Weights of a small sound classifier: trained on read English sentences (LibriTTS-R), 149.9 epochs.
Rows from block 2 of a small sound classifier, named by matrix and row number. Each number is 500 + 50 x the weight over its row's rms, rounded and kept within 0 to 999. All counts start at 0. Numbers have three digits each.
After each channel's rows are labels from the 100 clips, of 14976, where the channel reaches its highest value: "responds to" is what is common among them. Only what is clearly more common there than usual is listed. The data: read English sentences (LibriTTS-R). In brackets: how many of the 100.
# conv: width-3 conv, dilation 2 (model.blocks.2.conv.weight, 384x384x3, each kernel summed), inputs 192-287

conv.290:455559451514416407485530527528551541413403587491554457555498539537539538447511446524495459457539475407513401562446539455538495461420403532486452498553546424519397539425457542515499558555530479512464475529447414534520548435448507458556513464436493537466464487524538511462407542567546447410
responds to: voice: male (100)

conv.287:559458389508518528523474497537460487516525502507519524443568519496528496514515536475461484484560515538539536524456515481392500526552524486558483407505508440544544517542530516515503531481498517576499498466560501494465486494533412498513561562465510541524498425482500466478533544469520545503
responds to: voice: female (100)

conv.181:560398430519501496516524515538509418504505434544553521394555557519515484492512506506502502469558523424511469498450513488324551515531462516561485474534578428537522515535540515541523522433485510541513527540567513525492467493495491495523548567476516533511496469524497461514526544492524537447
responds to: voice: female (100)

conv.40:489543419514451423454514530447505549421412577496512404540503515549562499471391474520520452450415484428420393537481545475517504462459435560491465498555518399473436552433419560455484579587542511485457536511408418556455465444465482465569448477437482390427475505502494522442439454544541483438
responds to: voice: male (100)

conv.286:526510432505501439460487516404470520449430523481463393515508483524547468511346526491507460443345476444347395491502525467515493470517475540480472469522479422433481527447419540422466561554518522490456566480417438532419437475509451469542394484440468316426490487479451508435478383536510525466
responds to: voice: male (100)

conv.4:491543412503464416455510522422499549421407565492496389542503504547548488477380486516514458447402469431398398531492534459518502462472435560470454493550502404455443539433410548447466566584539509485458528505398407552441452447474478472561426468432458370425473495494481511448449436539532487436
responds to: voice: male (100)

conv.0:507437436479514530572471487491423467558524496474471447420556468492522467492505482445474518527469475560527562490520497459429454552508517486497468393508465438472518496508543504501456513469479517603529474444544543489478478473503431473496498511471447495539509466470503468507506507455508491518
responds to: voice: female (98)

conv.170:478549511529419395478461496544434537433417587455487486554439514456528491442565491444440486522521476541454510592408519450507436495474465458484476457456481426529432506495489506489518569557483504475518480430359506468532408428455464419521552490474502583535517455475488446457440533588466473481
responds to: voice: male (91)

conv.118:470556442514423407482530527524548542416403595491559446550504542542545535453498452525496455456529480408511393558451541459537497463431406536494453503557555418519403542426454546508499565561529483514463485533446413536514541436452502458559511474432495528460462486523543513459410535566547457412
responds to: voice: male (100)

conv.242:551482503507534482458466490502478495537463532420512488470422495512517549540473553443471378438453528593520555554394505568458398533532592488559541486487507420498520502490561500448519490531573530454392445475472551500464582551551451385485504501557525505532565464472472503396496480468542543587
responds to: voice: female (100)

conv.207:453555506498473398491510523551549521480351515463525521578492559467549529511502497449443462440644516441526387443538526484627471496478375472495499458484464525590433507456547543502528570488488486520439397445467410482566507522506493491533495496475531560488524450484542494478459604425499479419
responds to: voice: male (99)

conv.234:541497448510456418512518525553554487407414569474585428472515560544560521486525493516477475511524509409563418517447548478493478495496416539558458501565593414557467553505473562473531578517532498560504455528458404539494516423489479474574581544418555547479455454514554522491457551515557511414
responds to: voice: male (98)

conv.190:522518421499496431463494512398476520444424526482470383519514487529542470508350520495502463443355471442355400498500523460512495467512467543471463482529489414429477527447414537424456558554520514494458553492411424538417443467503457467545397480433458325419481480480454506444475390534515520460
responds to: voice: male (100)

conv.186:532508456506517440461485512415454519442433516477443398519492481513543464526349542481498461438358489447331394485511517476526488475531483529481497455514461441446495519460417533417475557547508534484456568462407443523430433485523442463536388487456479332429503483478442499430487396538501538477
responds to: voice: male (100)

conv.248:520519409496483436464497518393482525454425538481479375516516487536549472498352512505506462464339469457381409500496530463512494468502474552474452489536498407424468538443415545423456565566530510496466550493412422546409442465494460471554413481421461321422476485480459513447467386530522513474
responds to: voice: male (100)

conv.322:446564470498398398487513505533551550433400577471547475560505529508513526429527440494450480482549453466503456558438515425556471449423407498463446469523532417514389509425463513510482531552501453516487460513447443501519551432432492421525502451447471544469459444504534479484402548566523439427
responds to: voice: male (100)

conv.377:553454523403535469485398394569545489497455439515538491462431567474401451510556525450518486447574548430507439464518433549417505522536471469533555513473558522581581447568540410554537408464511541433468531552513532458566502505506556491410540565559500586545554556419530438468592587435475554467
responds to: voice: female (100)

conv.41:474554431514450415453521529460507556411408576502515411552500518547551502467402467522518456438444482415412390545485540472517509461452416558486469498554514400483430545427420550470485573586537509481454530518405417553475474439460496462563441462448479412430480504506502514445433473552537473420
responds to: voice: male (100)

conv.19:486557423508434416471524529496538547423410593497548430550509536547554518460448463523505457450493480410475388550468540466532504463444419550494454511560559408501414543423444550486492571575533492504461516533445413549488516443460494459564484475427490474443464491514527515456417509560545467424
responds to: voice: male (100)

conv.236:505475463533534487477450504481436512519466485465455531479450454478545582528513540472494410452503533583554563586405531561495434529519584457537543410462436500512538537515539514496526500502563537463423444428453518471479600575543429488474511518562496518558578515486463488411530493500536526573
responds to: voice: female (100)

conv.362:496542443517430398490532531532560523401395583486568439530513546546548542464507468532488464466528487395526390553446546465533494462454404539511448510562576423522416546446448551499501567550534483534471466538442392543506540424466499470564533493426509532457448473531542523466420539556554474406
responds to: voice: male (100)

conv.231:515497453509452396507506521556545492392389571450555432480500546533554516479539483506479471514527500446571441526424541472501453491480414535539464479552544413551453549503454555457522572524530499553498423503404371533509505408482466447567584524432541566485457464506542525481450555521549495417
responds to: voice: male (99)

conv.140:483556420508438418466523530485527551418407589496536418549510531551556515460432464524509457452472482414452386548475545468526504462448417556495459507560545399497420547426434554477494575579535498498463520527428411552480500438457493460567472474435492448439466497513518518454424492553545470426
responds to: voice: male (100)

conv.238:472560427511436413465525528493527556412406590502539427559505532551547517458440457524509459446487480407452388557476543468528506463439409552489463505559539401498417543425437551490493573580537501491460519527428413549492504437454503460563469467439488461442471499512523513453421502560545462418
responds to: voice: male (100)

conv.98:476558424510433420467524530495530551420410596498543429552505535554557520456444460526511456454487484415470392554469545467529504464440423556497460507563547406502414547425441556489498576581538499495461517530434415553492508442454497459569483472436492470443471499513525517451418506559548465431
responds to: voice: male (100)

conv.304:534503460472520420465478496450433502436404497465441344519472498509520435535371554462482448438416506473348417467485494489535482463552479522490528465504463439468507495478406513421496536514490513500445544482362383518454443473531461466518416488471489379430486474455436474418495443533492543480
responds to: voice: male (76)

conv.139:494441434478491543578484496477414459557547506471496453415575473507522469471490462456476514542441480554537559483515504470425458556478528505498467435520501430467480498479534515464465525478482522616533467459550562507456480472483440479513505492478469468530498450476524488513466482457515474531
responds to: voice: female (98)

conv.36:522506415503490445462487516391472516462428530477461382507511476526554466503344522497508457459325472460377406492492528465517491473510488546475465472522475419425475536448417546414462565558525517492461561472417431537414431482502448465550407486433462310428489488477446511438473376528515521485
responds to: voice: male (100)

conv.15:486544513488502355481512511530479524374315511443439365563466502501518478517468519464457487455511488442391398490488498463572452467520369511471506455510438449517478490482442522454498532500479494495477437465335320509515464410518468447519463474464500504464479468486467464469478523505498504391
responds to: voice: male (98)

conv.215:500538426513463423450512526432499545425416564496502398537503509544558492480374488516520453440396481423397388529488542474513504462474439558491466497545512400461446547433416556449478574583539511481453544507409423551448458451476481465563430473439478365425481501496484519439446436541534493437
responds to: voice: male (100)

conv.129:477556425515443418458520532472516554414410584502525419551503523554555510464415463523516457444457482415435391550480546471519507462445421560490467504558524400489424547426425555476490575587540506484455527519415417555478484440458495460567457465444485429435475506508508518448426482552543467426
responds to: voice: male (100)

conv.22:556464398536533555479489528436501492565531523446501471458544489501546536527424531501451447479369525602568598520461520530498457497510630491528506457498499478455554531500488536385498521552547510556447474443497472505405523579542402523515487532509485403476505428501486503442522423492531541618
responds to: voice: female (98)

conv.228:524436455429564517485484477410459406498518466427473482411501443498473497555465526472459498522451482510508532418478483495407431477496509493452447466501515488458506481494435488454445467450479477515503425454532466496426479501559444527486515489491457445470420422469477520495498432327500522504
responds to: voice: female (100)

conv.291:481555418508447414457523528463519557414408581501521412550504522554552506465408467525515457446448481415428390550486542467519510459452419559483461504559526401483427543430424552472482570585541507485460524520412413555470483438460495466566451466439479419429474501507505514450433477552543470425
responds to: voice: male (100)

conv.310:568459447506524538490497506557471491526534499530504542456527519494520501515507538479460472473586541521544518507468505513422520492562525477569515407504490475571586506569506511533534513483493495537479494462577512494515487531521454494501567586506524552501482444491525457484575571447516559501
responds to: voice: female (100)

conv.132:486551416507447417462518527457513552419411572497521403549509520551552502466404471520513457449440478419421390542482541468519506462460421558486460503556530392476430544428424550466481571580535507492463528524414411553460481437463492460562449468436478411431471497505500513451432468552539476425
responds to: voice: male (100)

conv.223:555437513445518505512461428553578447483503447508549503441493569471398435519531516468520475399567526313494375434461431516407522508514470469534512512477562482538519432522519416514530399429456527505462512547592528459519440530512507520438526549525529534511493492462549502474527556485452537446
responds to: voice: female (100)

conv.26:606463477475544502470513508501452475554509462509543477456423534560517477514484546507463478496469565535404502510493510558396509481578548562546544604558650429522566514536482526476520531479515480457503555589547562558487504523513571511530499552545504492478447445503489447437546491535535576541
responds to: voice: female (100)

conv.9:555510404492486445476501520405493517464434539482515368502546502538561478506365523510508473484338484454395401496500535476503497474517478550508448505542548392434479546462427552418469571562526503518481560515438425544399450454502461481559445513407488324423460476488479531463477388513530536471
responds to: voice: male (100)

conv.34:509535398506447420480515529471524535435408577481536394527527525551565506471421480520510458481433486433464399530471548472517492473467434558510453503564553391486432552444433563444491580573539503520474520522424401556442483433470474461573488496416499421433457484504506526459434474535547492441
responds to: voice: male (100)

conv.189:499550422504458418456518523450515549419413568498522404546513519547549499476392480518510461439432479411408384539490537470513507458468423554486460508552536393469436541428425547464476567578534506488459536524421419549454480441471490464558437472435478394423472492501495514449438458548535485425
responds to: voice: male (100)