A small sound classifier, trained from scratch.
Data: trained on read English sentences (LibriTTS-R), 15625 training examples, 149.9 epochs.
Rows from block 3 of a small sound classifier, named by matrix and row number. Each number is 128 + 24 x the weight over its row's rms, rounded and kept within 0 to 255. All counts start at 0.
After each channel's rows are labels from the 100 clips, of 14976, where the channel reaches its highest value: "responds to" is what is common among them. Only what is clearly more common there than usual is listed. The data: read English sentences (LibriTTS-R).
# conv: pointwise conv (model.blocks.3.conv.weight, 384x384x1), inputs 220-274

conv.260 [124 109 137 137 148 141 108 114 107  97 108 135 110 115 137 174 103  83 159  95  99  95 123 134 102  85 119 105 141 104  93 149 103 129 145 112 115 109 112 126 155  87 120 112 139 141 128  97  81 108  99 142 112 118  93]
responds to: voice: male

conv.34 [156  96 134 124 168 131  91 112 109 127 125 129 128 122 125 120 107 127 143  99 120 122 133 128 144 118 144 138 169 107 113 153  88 115 161 115 121 107 132 138 136 145 131 129 159 161 113 110 107  79 123 171 136  92 130]
responds to: voice: male

conv.49 [117  93 141 143  95 152 150  81 111 131 144 105  95 122  94 162 114 118  93 136 118 119 106 100 125 127 103 114  95  97 137  94 143 118  99 117 107  84 138 141 149 136 109 137 133 123 143 119 139 140 117 102  97 144 125]
responds to: voice: female

conv.10 [111  79 121 152 102 138 162  84 107 150 138  88 126 125  82 141 147 125 106 154 143 139 139  84 124 133 130 129 102 126 168 102 158 152 101 149 122  87 139 122 132 125 149 151 128 118 154 138 148 165 129 107 132 171 137]
responds to: voice: female

conv.239 [148 100 136 134 140 149 125 148 116 144 137 173 124 149 182 162  82 117 149 120  98 116 113 174 134 131 142 123 137 150  99 142 120 117 134  84 129 119 140 126 143  81  94 162 136 156  81  79 116 110 118 133 150 115 132]
responds to: voice: male

conv.355 [107 122 181 140 136 128 145 103 138 130 124 158 145 141 149 120 142 164 151 144  91 124 136 159 136 110 127 154 132 115 132 143 143 136 134 129 151 128 112 198  64 162 139 128  72  79 103 139 152 137 153 122 129 143 128]
responds to: voice: male

conv.103 [ 97  78 130 132 111 115 146  68  97 135 130  97 132 136  87 144 157 122 114 136 132 133 144  93 112 132 125 135 109  99 174 112 143 160 112 156 125  84 129 137 136 119 158 152 128 121 165 154 146 168 129 112 137 167 116]
responds to: voice: female

conv.199 [112  88 146 125 155 122 112 124  92 102 111 148 109 153 154 138 117 152 155 133  98 114 140 151 115 127 121 137 157  95 108 160 111 119 153 112 107 109 115 135 130 125 129 132 135 142 105 106 108  93 144 148 126 108 103]
responds to: voice: male

conv.99 [110 106 150 144 139 142 146 122 104 108 115 156 111 137 161 181 118  98 165 144  84 102 131 160 103 127 112 125 134 107  97 144 138 157 137 119 119 109 116 126 146  98 127 113 130 131 123 109 101 142 101 133 113 150  95]
responds to: voice: male

conv.32 [108  96 151 138 147 128 128 117  94 102 108 152 107 141 157 161 120 134 171 136  86 109 140 154 109 125 113 136 146  95 102 158 125 138 150 118 112 107 109 132 129 118 131 127 135 132 109 107 101 116 129 142 121 130 101]
responds to: voice: male

conv.365 [115  96 152 138 153 133 125 118  96 107 109 148 104 146 153 157 111 126 170 134  88 108 135 151 109 122 119 132 150  98  98 159 122 136 153 113 109 106 112 133 136 114 127 126 137 140 110 102  95 113 122 145 119 127 103]
responds to: voice: male

conv.25 [115  97 152 150 145 146 138 116 100 106 115 152 106 136 160 174 112  99 170 140  88 102 126 153 107 122 119 122 141 103  96 152 132 147 147 114 115 107 116 135 150 105 118 113 140 137 120 102  97 130 100 139 113 145 100]
responds to: voice: male

conv.204 [148 124 101  99 135 104 134 107 126 149 144  98 136 158 105 143 149 161 138 144 135  78 153  98 132 157 150  80 139 126 101 136 137 143 137 152 134 132 146  95  67  97 154 145 130 102 150 137 137 135 154 135 137 135 139]
responds to: voice: female

conv.56 [117  93 148 130 157 130 113 121  92 108 113 145 107 152 147 149 120 145 162 133 100 111 143 146 114 131 123 135 159  98 106 163 114 125 158 115 106 106 118 134 131 125 132 129 141 142 111 107 103  98 134 151 125 114 108]
responds to: voice: male

conv.24 [140 106 125 112 160 128  95 119 103 118 118 117 109 111 115 135 100  88 149  96 126 105 110 118 115  96 134  95 152 102 106 151  98 105 151 122 107 105 123 126 137 121 117 108 161 154 134 108  93  94  98 157 113  99 117]
responds to: voice: male

conv.125 [106 120 175 136 134 123 143 101 137 133 125 158 145 139 150 116 141 171 151 140  86 125 139 161 136 108 128 155 131 112 130 143 140 132 134 134 151 126 111 195  64 163 143 130  70  80 110 139 148 138 159 122 127 143 128]
responds to: voice: male

conv.146 [108 124 178 141 134 126 144 105 140 130 125 160 145 139 151 121 141 163 152 142  88 124 139 162 133 111 129 156 131 113 135 141 143 136 136 128 153 128 114 196  65 162 140 130  68  79 104 137 152 138 152 124 126 144 124]
responds to: voice: male

conv.212 [ 89 101 185 141 137 127 142  98 127 123 112 182 137 130 180 132 139 156 155 144  63 120 144 185 130 121 111 144 135 105 121 145 142 144 135 131 139 112  95 166  88 149 143 134  98  93 109 136 142 137 150 129 131 146 123]
responds to: voice: male

conv.111 [ 78 110 143 160 129 160 149 129 114 177 151 139  98 139 136  97 105  99 128 147 196 162  80 137 104 145 134 150 125 176 156 132 150 164 125  93  90 110 163 119 156 161  83 114 122 142  91 115 146 145  96 132  94 151 174]
responds to: voice: female

conv.65 [140  98 122 144  95 143 155 101 117 164 133  92 120 105  93 143 147 138 107 153 136 118 144  92 141 158 138 110  94 153 128 100 156 150 100 146 117  98 133 128 102 119 144 159 113  91 148 136 136 156 138  98 139 155 159]
responds to: voice: female

conv.21 [135 110 113 134 147 149 148 129 118 130 140  82 107  99  85 131 112  88 140 140 140 121  96  85 135 121 129  82 142 109 120 143 150 112 142 131 115 110 141 113 166 130 109 107 173 151 153 128 115 146 107 152 107 143 136]
responds to: voice: male

conv.250 [130 112 115 149 124 149 158 122 150 152 172  97 145 125 109  89  97  81 126 162 178 136  91 103 145 152 136 125 120 144 132 124 159 132 122  96 128 114 170 101 106 133  97 162 112 104  97 105 161 151  87 129 144 155 155]
responds to: voice: female

conv.203 [156 101 126 148  89 168 141 110 126 148 134 116  99  88 119 163 127 126  95 119 116 118 118 118 152 142 137 106  86 150 114  90 134 126  90 118 106  89 128 118 144 142 115 135 123 116 123 120 135 138 122  94 121 139 155]
responds to: voice: female

conv.367 [106 112 135 157 138 152 138 136  90 158  82 158  94  97 158 130 131 117 127 114 113 152 121 156 114 131 102 169 135 161 158 132 130 142 131 130  90 114  89 114 181 138 124 108 145 173 132 130 104 150 124 144 104 146 146]
responds to: voice: female

conv.295 [110 105 156 143 131 144 147 125 112 106 119 169 125 137 177 178 118 107 159 135  78 104 133 176 116 143 112 126 128 124  94 143 140 145 133 110 126 118 116 128 135  88 126 131 122 127 103 108 107 143 107 124 130 150  99]
responds to: voice: male

conv.137 [105  87 144 137 105 139 139  71 108 115 151 107  97 121  93 158 111 113  98 129 138 119 105 103 118 124 100 106 102  76 148 101 135 116 105 117 102  81 147 151 154 145 109 141 133 122 143 117 148 137 110 104 101 141 108]
responds to: voice: female

conv.60 [155  95 140 121 171 127  97 114 109 130 123 134 124 130 127 117 107 128 140 112 120 118 134 129 142 126 144 140 173 108 113 153  98 117 164 113 121 108 132 145 138 147 130 131 161 159 112 113 110  82 123 176 134  94 130]
responds to: voice: male

conv.70 [111 120 177 140 135 125 142 101 138 131 125 160 143 137 148 122 142 170 152 139  90 125 141 158 137 109 128 152 131 113 132 143 142 137 134 132 150 125 112 198  68 163 139 129  68  80 110 138 149 137 153 123 127 144 128]
responds to: voice: male

conv.333 [133  91 116 143  96 144 160  98 117 163 133  87 118 109  92 139 146 133 101 155 134 125 141  88 136 150 132 117  92 149 139  99 158 152  97 145 117  95 131 117 107 118 138 153 114 104 148 136 137 159 135 105 132 160 160]
responds to: voice: female

conv.83 [146 132 103 115 130 124 138 113 130 161 132  90 126 145 101 130 142 164 130 144 136  89 149  95 134 146 139  80 134 144  90 131 141 145 133 148 130 135 133 106  64 120 145 145 117  95 146 133 129 136 153 129 134 132 159]
responds to: voice: female

conv.144 [148 147 106 118 136 135 105 153 148  99 132  88 133 133  93 159  83  64 124 114 105 108  97  87 134 126 134  83 135 105  77 126 107  99 132 121 136 141 127 106 135  89 104 106 143 139 138  77 123 106  94 141 115 108 101]
responds to: voice: male

conv.169 [116  98 150 146 148 141 139 118 100 107 114 153 105 133 158 169 108 107 167 139  87 106 128 153 109 119 116 128 144 100  96 153 130 147 147 110 115 107 114 134 144 109 123 113 140 138 116 101  98 130 105 142 114 143 103]
responds to: voice: male

conv.257 [186 125 120 122 136 135  86 114 151 153 153 135 194 126 132 155 131 137 135 100 136 124 162 131 196 149 178 111 140 134 129 134  76 122 137 147 178 132 147 123 104 156 159 194 129 114 146 123 177  82 140 130 194  95 148]
responds to: voice: female

conv.205 [102 130 177 143 130 129 148 115 132 121 124 157 138 147 151 140 144 145 151 147  84 120 135 162 124 122 120 147 129 118 131 140 144 156 135 131 145 136 118 172  73 134 136 132  56  83 113 140 142 150 143 120 128 156 114]
responds to: voice: male

conv.335 [119  97 152 141 150 138 140 117  98 111 117 152 106 136 159 171 115 114 170 139  96  94 134 154 110 123 121 118 146  93  89 157 133 143 147 117 110 107 120 135 144 116 128 119 141 134 116 108 101 122 109 143 116 137 105]
responds to: voice: male

conv.225 [122 105 115 155 123 153 160 120 148 153 173 107 142 127 115  88 102  86 126 162 186 148  99 107 139 149 138 140 118 146 146 124 159 132 123  99 126 102 170 104 117 144  99 164 111 108  97 109 161 151  87 125 141 155 153]
responds to: voice: female

conv.221 [106  97 151 135 151 127 128 120  95 100 110 153 107 149 156 154 121 137 170 137  88 110 139 155 106 129 115 136 148  98 102 159 122 134 152 114 110 111 111 135 127 113 128 129 132 135 110 107 100 111 135 143 119 127  97]
responds to: voice: male

conv.102 [135  95 146 134 161 139 114 115 101 117 113 142 110 115 137 149 103 105 158 119 111 105 131 138 119 110 132 116 160  90  99 159 109 119 158 116 111 106 125 139 153 135 128 109 159 160 125 105  89  97 109 164 116 116 115]
responds to: voice: male