config.toml
arch = "tdnn"
model = "sound classifier"
dataset = "read English sentences (LibriTTS-R)"
train_examples = 15625
noise_aug = 0.01
n_mels = 40
hop_length = 160
input = "mfcc"
spec_augment = true
win_length = 512
targets = ["voice"]
num_classes = 2
norm = "batchnorm"
activation = "hardswish"
depths = [9]
kernel_size = 3
stem = "single"
widths = [384]
label_smoothing = 0.1
loss = "cross_entropy"
init = "torch_default"
optimizer = "adamw"
lr = 0.0029
beta1 = 0.9
beta2 = 0.99
eps = 1e-08
grad_clip = 1.0
steps = 18300
batch_size = 128
epochs = 149.9
lr_schedule = "cosine"
final_lr_fraction = 0
warmup_steps = 910
weight_decay = 0.07
Rows from block 5 of a small sound classifier, named by matrix and row number. Each number is 50 + 12 x the weight over its row's rms, rounded and kept within 0 to 99. All counts start at 0. After the name is the row's rms in percent of the matrix's.
After each channel's rows are labels from the 100 clips, of 14976, where the channel reaches its highest value: "loudest" is the band of the loudest frequency at the time of the peak. Only what is clearly more common there than usual is listed. The data: read English sentences (LibriTTS-R). In brackets: how many of the 100.
# conv: pointwise conv (model.blocks.5.conv.weight, 384x384x1), inputs 128-255

conv.112 095:47 30 56 39 36 43 41 38 40 47 39 42 49 45 48 51 31 48 41 47 40 51 69 39 38 23 42 60 44 43 52 39 45 28 44 40 48 41 42 36 51 45 37 38 39 43 44 39 25 41 43 40 45 48 41 64 36 45 43 39 25 41 34 35 37 38 47 39 49 46 56 37 43 36 57 33 34 38 35 45 41 43 26 52 20 42 30 48 43 43 44 42 37 34 32 49 46 48 47 39 34 44 44 62 48 35 41 70 41 51 32 55 40 45 22 35 60 44 47 29 47 41 27 39 48 47 45 40
loudest: 4000 to 8000 Hz (50)

conv.19 095:43 30 57 38 37 43 42 39 41 43 40 40 51 40 45 44 36 45 41 48 42 48 76 40 35 23 42 63 45 41 53 39 46 25 45 41 47 41 42 36 46 34 39 39 40 40 44 41 19 41 43 41 37 46 42 61 36 45 43 38 25 42 31 38 31 37 48 42 47 46 52 40 39 35 54 37 37 37 39 45 40 43 26 62 18 45 31 48 42 43 44 43 38 36 31 48 47 46 48 40 35 45 45 60 48 37 40 68 41 49 36 49 39 47 23 39 63 43 46 30 50 43 26 37 48 47 49 37
loudest: 4000 to 8000 Hz (48)

conv.73 103:69 48 43 33 42 40 35 42 39 68 44 36 38 45 45 44 43 42 70 38 42 40 21 46 55 55 50 37 47 48 39 36 38 56 31 43 46 37 38 48 61 50 33 45 42 40 48 47 55 65 44 19 54 49 38 59 37 36 34 17 53 48 69 42 74 50 36 42 68 37 53 44 66 59 47 42 44 68 41 40 38 36 44 42 51 41 40 34 36 33 49 37 39 48 47 33 40 33 43 45 46 37 31 52 49 50 45 41 36 50 44 66 36 38 54 44 40 41 44 52 44 43 66 49 40 38 33 57
loudest: 250 to 500 Hz (33)

conv.237 097:40 28 55 45 42 44 43 39 50 39 42 42 51 38 43 39 44 55 44 49 51 53 70 41 34 24 44 60 44 38 52 41 45 24 46 49 46 42 42 36 43 30 40 39 46 41 45 40 20 47 43 42 34 44 44 63 36 46 45 39 25 42 32 47 27 37 49 44 43 47 49 42 38 32 53 44 44 38 44 46 41 44 23 56 14 45 26 45 53 44 45 43 50 34 29 51 47 52 50 41 34 48 45 60 46 36 41 64 42 45 39 47 41 47 21 42 58 46 48 31 50 45 31 37 49 48 50 33
loudest: 4000 to 8000 Hz (43)

conv.188 097:34 61 47 32 61 36 37 66 55 35 69 36 41 39 31 41 62 50 54 39 55 43 51 66 58 53 38 49 64 39 41 36 39 36 38 49 38 38 37 64 34 33 34 65 60 36 38 65 46 52 37 29 32 41 39 43 34 37 38 30 54 65 43 60 48 62 41 65 29 41 30 63 32 46 39 62 59 46 64 38 37 38 57 53 45 37 58 36 50 39 42 37 59 63 51 43 40 46 38 67 60 36 37 47 39 62 62 51 36 48 61 34 34 38 52 66 48 39 38 57 47 67 44 64 39 40 39 50
loudest: 250 to 500 Hz (31)

conv.169 096:41 31 57 42 39 43 42 40 45 41 41 40 50 39 43 43 39 49 43 47 45 50 72 40 33 22 44 61 44 38 52 39 46 24 46 45 45 40 42 38 45 34 38 39 43 41 44 40 21 43 43 43 36 45 42 62 35 46 45 39 23 41 32 40 32 38 48 42 45 46 50 40 39 35 54 38 39 37 40 44 40 44 25 61 14 45 31 47 46 42 44 43 42 35 30 50 47 46 50 41 33 45 45 60 46 36 41 65 41 47 38 48 39 47 22 40 60 43 48 29 49 43 29 38 49 47 48 36
loudest: 4000 to 8000 Hz (46)

conv.254 099:36 61 51 33 50 34 36 65 48 38 65 33 39 39 36 36 50 43 54 37 48 36 49 62 55 51 36 50 60 38 41 32 36 32 37 42 40 34 35 64 39 35 34 61 49 36 36 63 47 50 36 31 33 41 36 42 31 35 37 31 50 62 47 49 64 61 37 59 32 38 32 56 34 44 43 51 48 47 54 36 35 37 60 54 42 38 63 39 44 37 41 36 50 64 52 38 42 42 34 62 60 35 37 47 43 60 63 48 34 43 50 35 33 35 52 59 50 38 34 54 43 61 41 65 37 36 37 47
loudest: 250 to 500 Hz (31)

conv.195 097:36 61 52 29 49 36 36 68 46 40 68 33 39 33 33 43 52 40 54 37 45 30 51 64 57 51 37 52 60 36 41 36 37 29 36 39 42 37 37 64 37 34 37 61 50 36 39 66 41 43 37 35 33 39 38 42 31 37 36 32 50 64 49 49 61 61 38 61 34 38 33 56 37 48 45 50 48 49 56 37 37 37 60 50 44 38 63 41 43 39 41 38 49 65 55 38 41 35 34 63 61 35 38 45 42 61 65 59 36 48 48 35 35 37 53 60 53 37 34 54 41 60 40 65 37 36 35 51
loudest: 250 to 500 Hz (32)

conv.255 095:50 27 54 38 35 43 41 35 39 53 35 39 48 52 48 56 29 51 49 46 40 62 68 36 38 29 43 57 46 50 50 38 44 46 44 43 42 41 40 34 59 56 39 36 38 42 42 38 44 48 41 42 56 50 42 67 36 43 42 33 30 41 44 34 33 38 47 37 53 45 63 36 48 50 53 30 35 47 29 43 41 42 23 43 35 44 27 41 39 42 42 40 34 31 32 45 48 55 46 38 36 45 44 61 45 34 39 74 38 58 32 62 39 46 26 36 59 43 45 32 47 38 38 36 47 46 45 41
loudest: 4000 to 8000 Hz (46)

conv.329 096:42 32 58 41 39 45 43 40 45 43 42 40 51 40 43 43 40 48 43 47 44 49 73 41 33 21 45 62 44 39 53 40 46 22 46 45 46 41 41 37 45 35 39 39 43 40 43 40 20 42 42 41 36 44 41 60 36 45 43 39 24 41 31 40 32 38 49 43 45 47 50 40 39 34 55 38 39 38 40 45 41 43 25 61 15 46 32 47 46 42 43 43 44 35 32 50 46 48 49 41 33 47 46 61 47 36 42 66 41 47 36 47 39 46 21 41 61 44 47 30 49 44 27 38 48 46 48 36
loudest: 4000 to 8000 Hz (48)

conv.1 095:44 31 58 39 37 42 42 39 39 44 40 40 50 40 47 45 35 44 41 48 40 46 75 39 35 24 44 63 45 41 53 40 45 25 45 38 48 41 43 37 46 35 39 40 40 41 44 41 18 42 43 41 37 46 43 62 35 45 43 39 26 41 31 36 33 37 48 41 46 45 52 39 40 36 55 35 35 37 38 45 42 42 26 63 19 44 30 48 41 42 44 42 38 37 34 49 49 45 49 41 35 44 44 59 48 36 41 67 40 49 35 50 40 46 23 38 64 43 47 32 50 43 26 39 48 47 47 37
loudest: 4000 to 8000 Hz (48)

conv.135 094:51 28 56 37 33 42 39 36 34 53 36 38 47 50 50 55 30 44 44 45 35 57 71 37 37 29 42 60 44 51 52 38 45 44 42 37 44 39 40 33 56 51 39 38 38 41 43 38 41 46 39 40 53 52 39 63 36 41 42 33 31 41 40 32 35 37 45 37 54 43 59 35 47 50 54 30 32 44 31 43 41 40 25 50 36 41 29 44 35 40 40 41 31 33 38 44 48 55 46 39 33 44 45 63 47 37 40 76 39 60 32 60 39 44 27 36 63 41 44 35 46 38 36 35 47 45 46 44
loudest: 4000 to 8000 Hz (46)

conv.305 094:49 29 56 36 34 41 40 35 32 53 35 37 48 50 50 56 28 44 44 47 34 57 69 38 36 29 41 61 45 48 53 38 44 40 41 37 44 40 40 35 56 52 39 38 37 42 42 36 36 46 41 41 51 51 39 63 36 43 41 32 29 39 39 32 35 36 45 37 53 43 59 35 47 49 54 30 33 42 31 43 41 41 27 49 32 42 30 45 35 40 41 40 30 32 37 45 50 52 46 38 34 45 44 64 46 35 39 74 38 59 33 59 38 46 26 36 62 40 44 33 46 37 34 35 47 45 46 46
loudest: 4000 to 8000 Hz (48)

conv.240 095:53 29 57 37 35 41 41 33 34 55 35 38 47 53 50 62 29 45 49 44 34 63 67 37 39 31 42 60 44 50 52 39 45 48 41 37 45 40 41 33 60 58 38 37 38 40 41 38 42 48 40 42 56 50 40 66 36 41 43 33 32 40 45 31 38 37 43 36 57 41 62 36 51 56 53 30 35 47 30 43 39 42 26 47 39 42 30 43 34 39 41 40 30 32 37 43 49 55 45 40 34 43 43 64 47 35 39 77 39 64 32 62 39 44 29 35 60 41 43 34 45 37 39 36 47 45 44 48
loudest: 4000 to 8000 Hz (36)

conv.85 095:50 26 55 38 35 45 42 35 43 53 36 39 47 51 48 58 31 53 50 47 43 62 67 38 37 27 44 57 44 49 51 40 46 47 45 46 42 42 43 35 59 57 39 37 40 41 42 38 44 49 42 41 56 49 42 67 36 45 44 35 29 41 44 37 31 36 47 37 53 44 65 37 49 49 54 32 38 47 30 43 42 44 24 42 35 44 26 43 43 42 42 41 38 31 27 45 47 56 47 40 35 45 44 61 44 34 40 76 41 58 31 61 39 45 26 36 59 44 45 31 46 38 38 36 47 45 45 39
loudest: 4000 to 8000 Hz (46)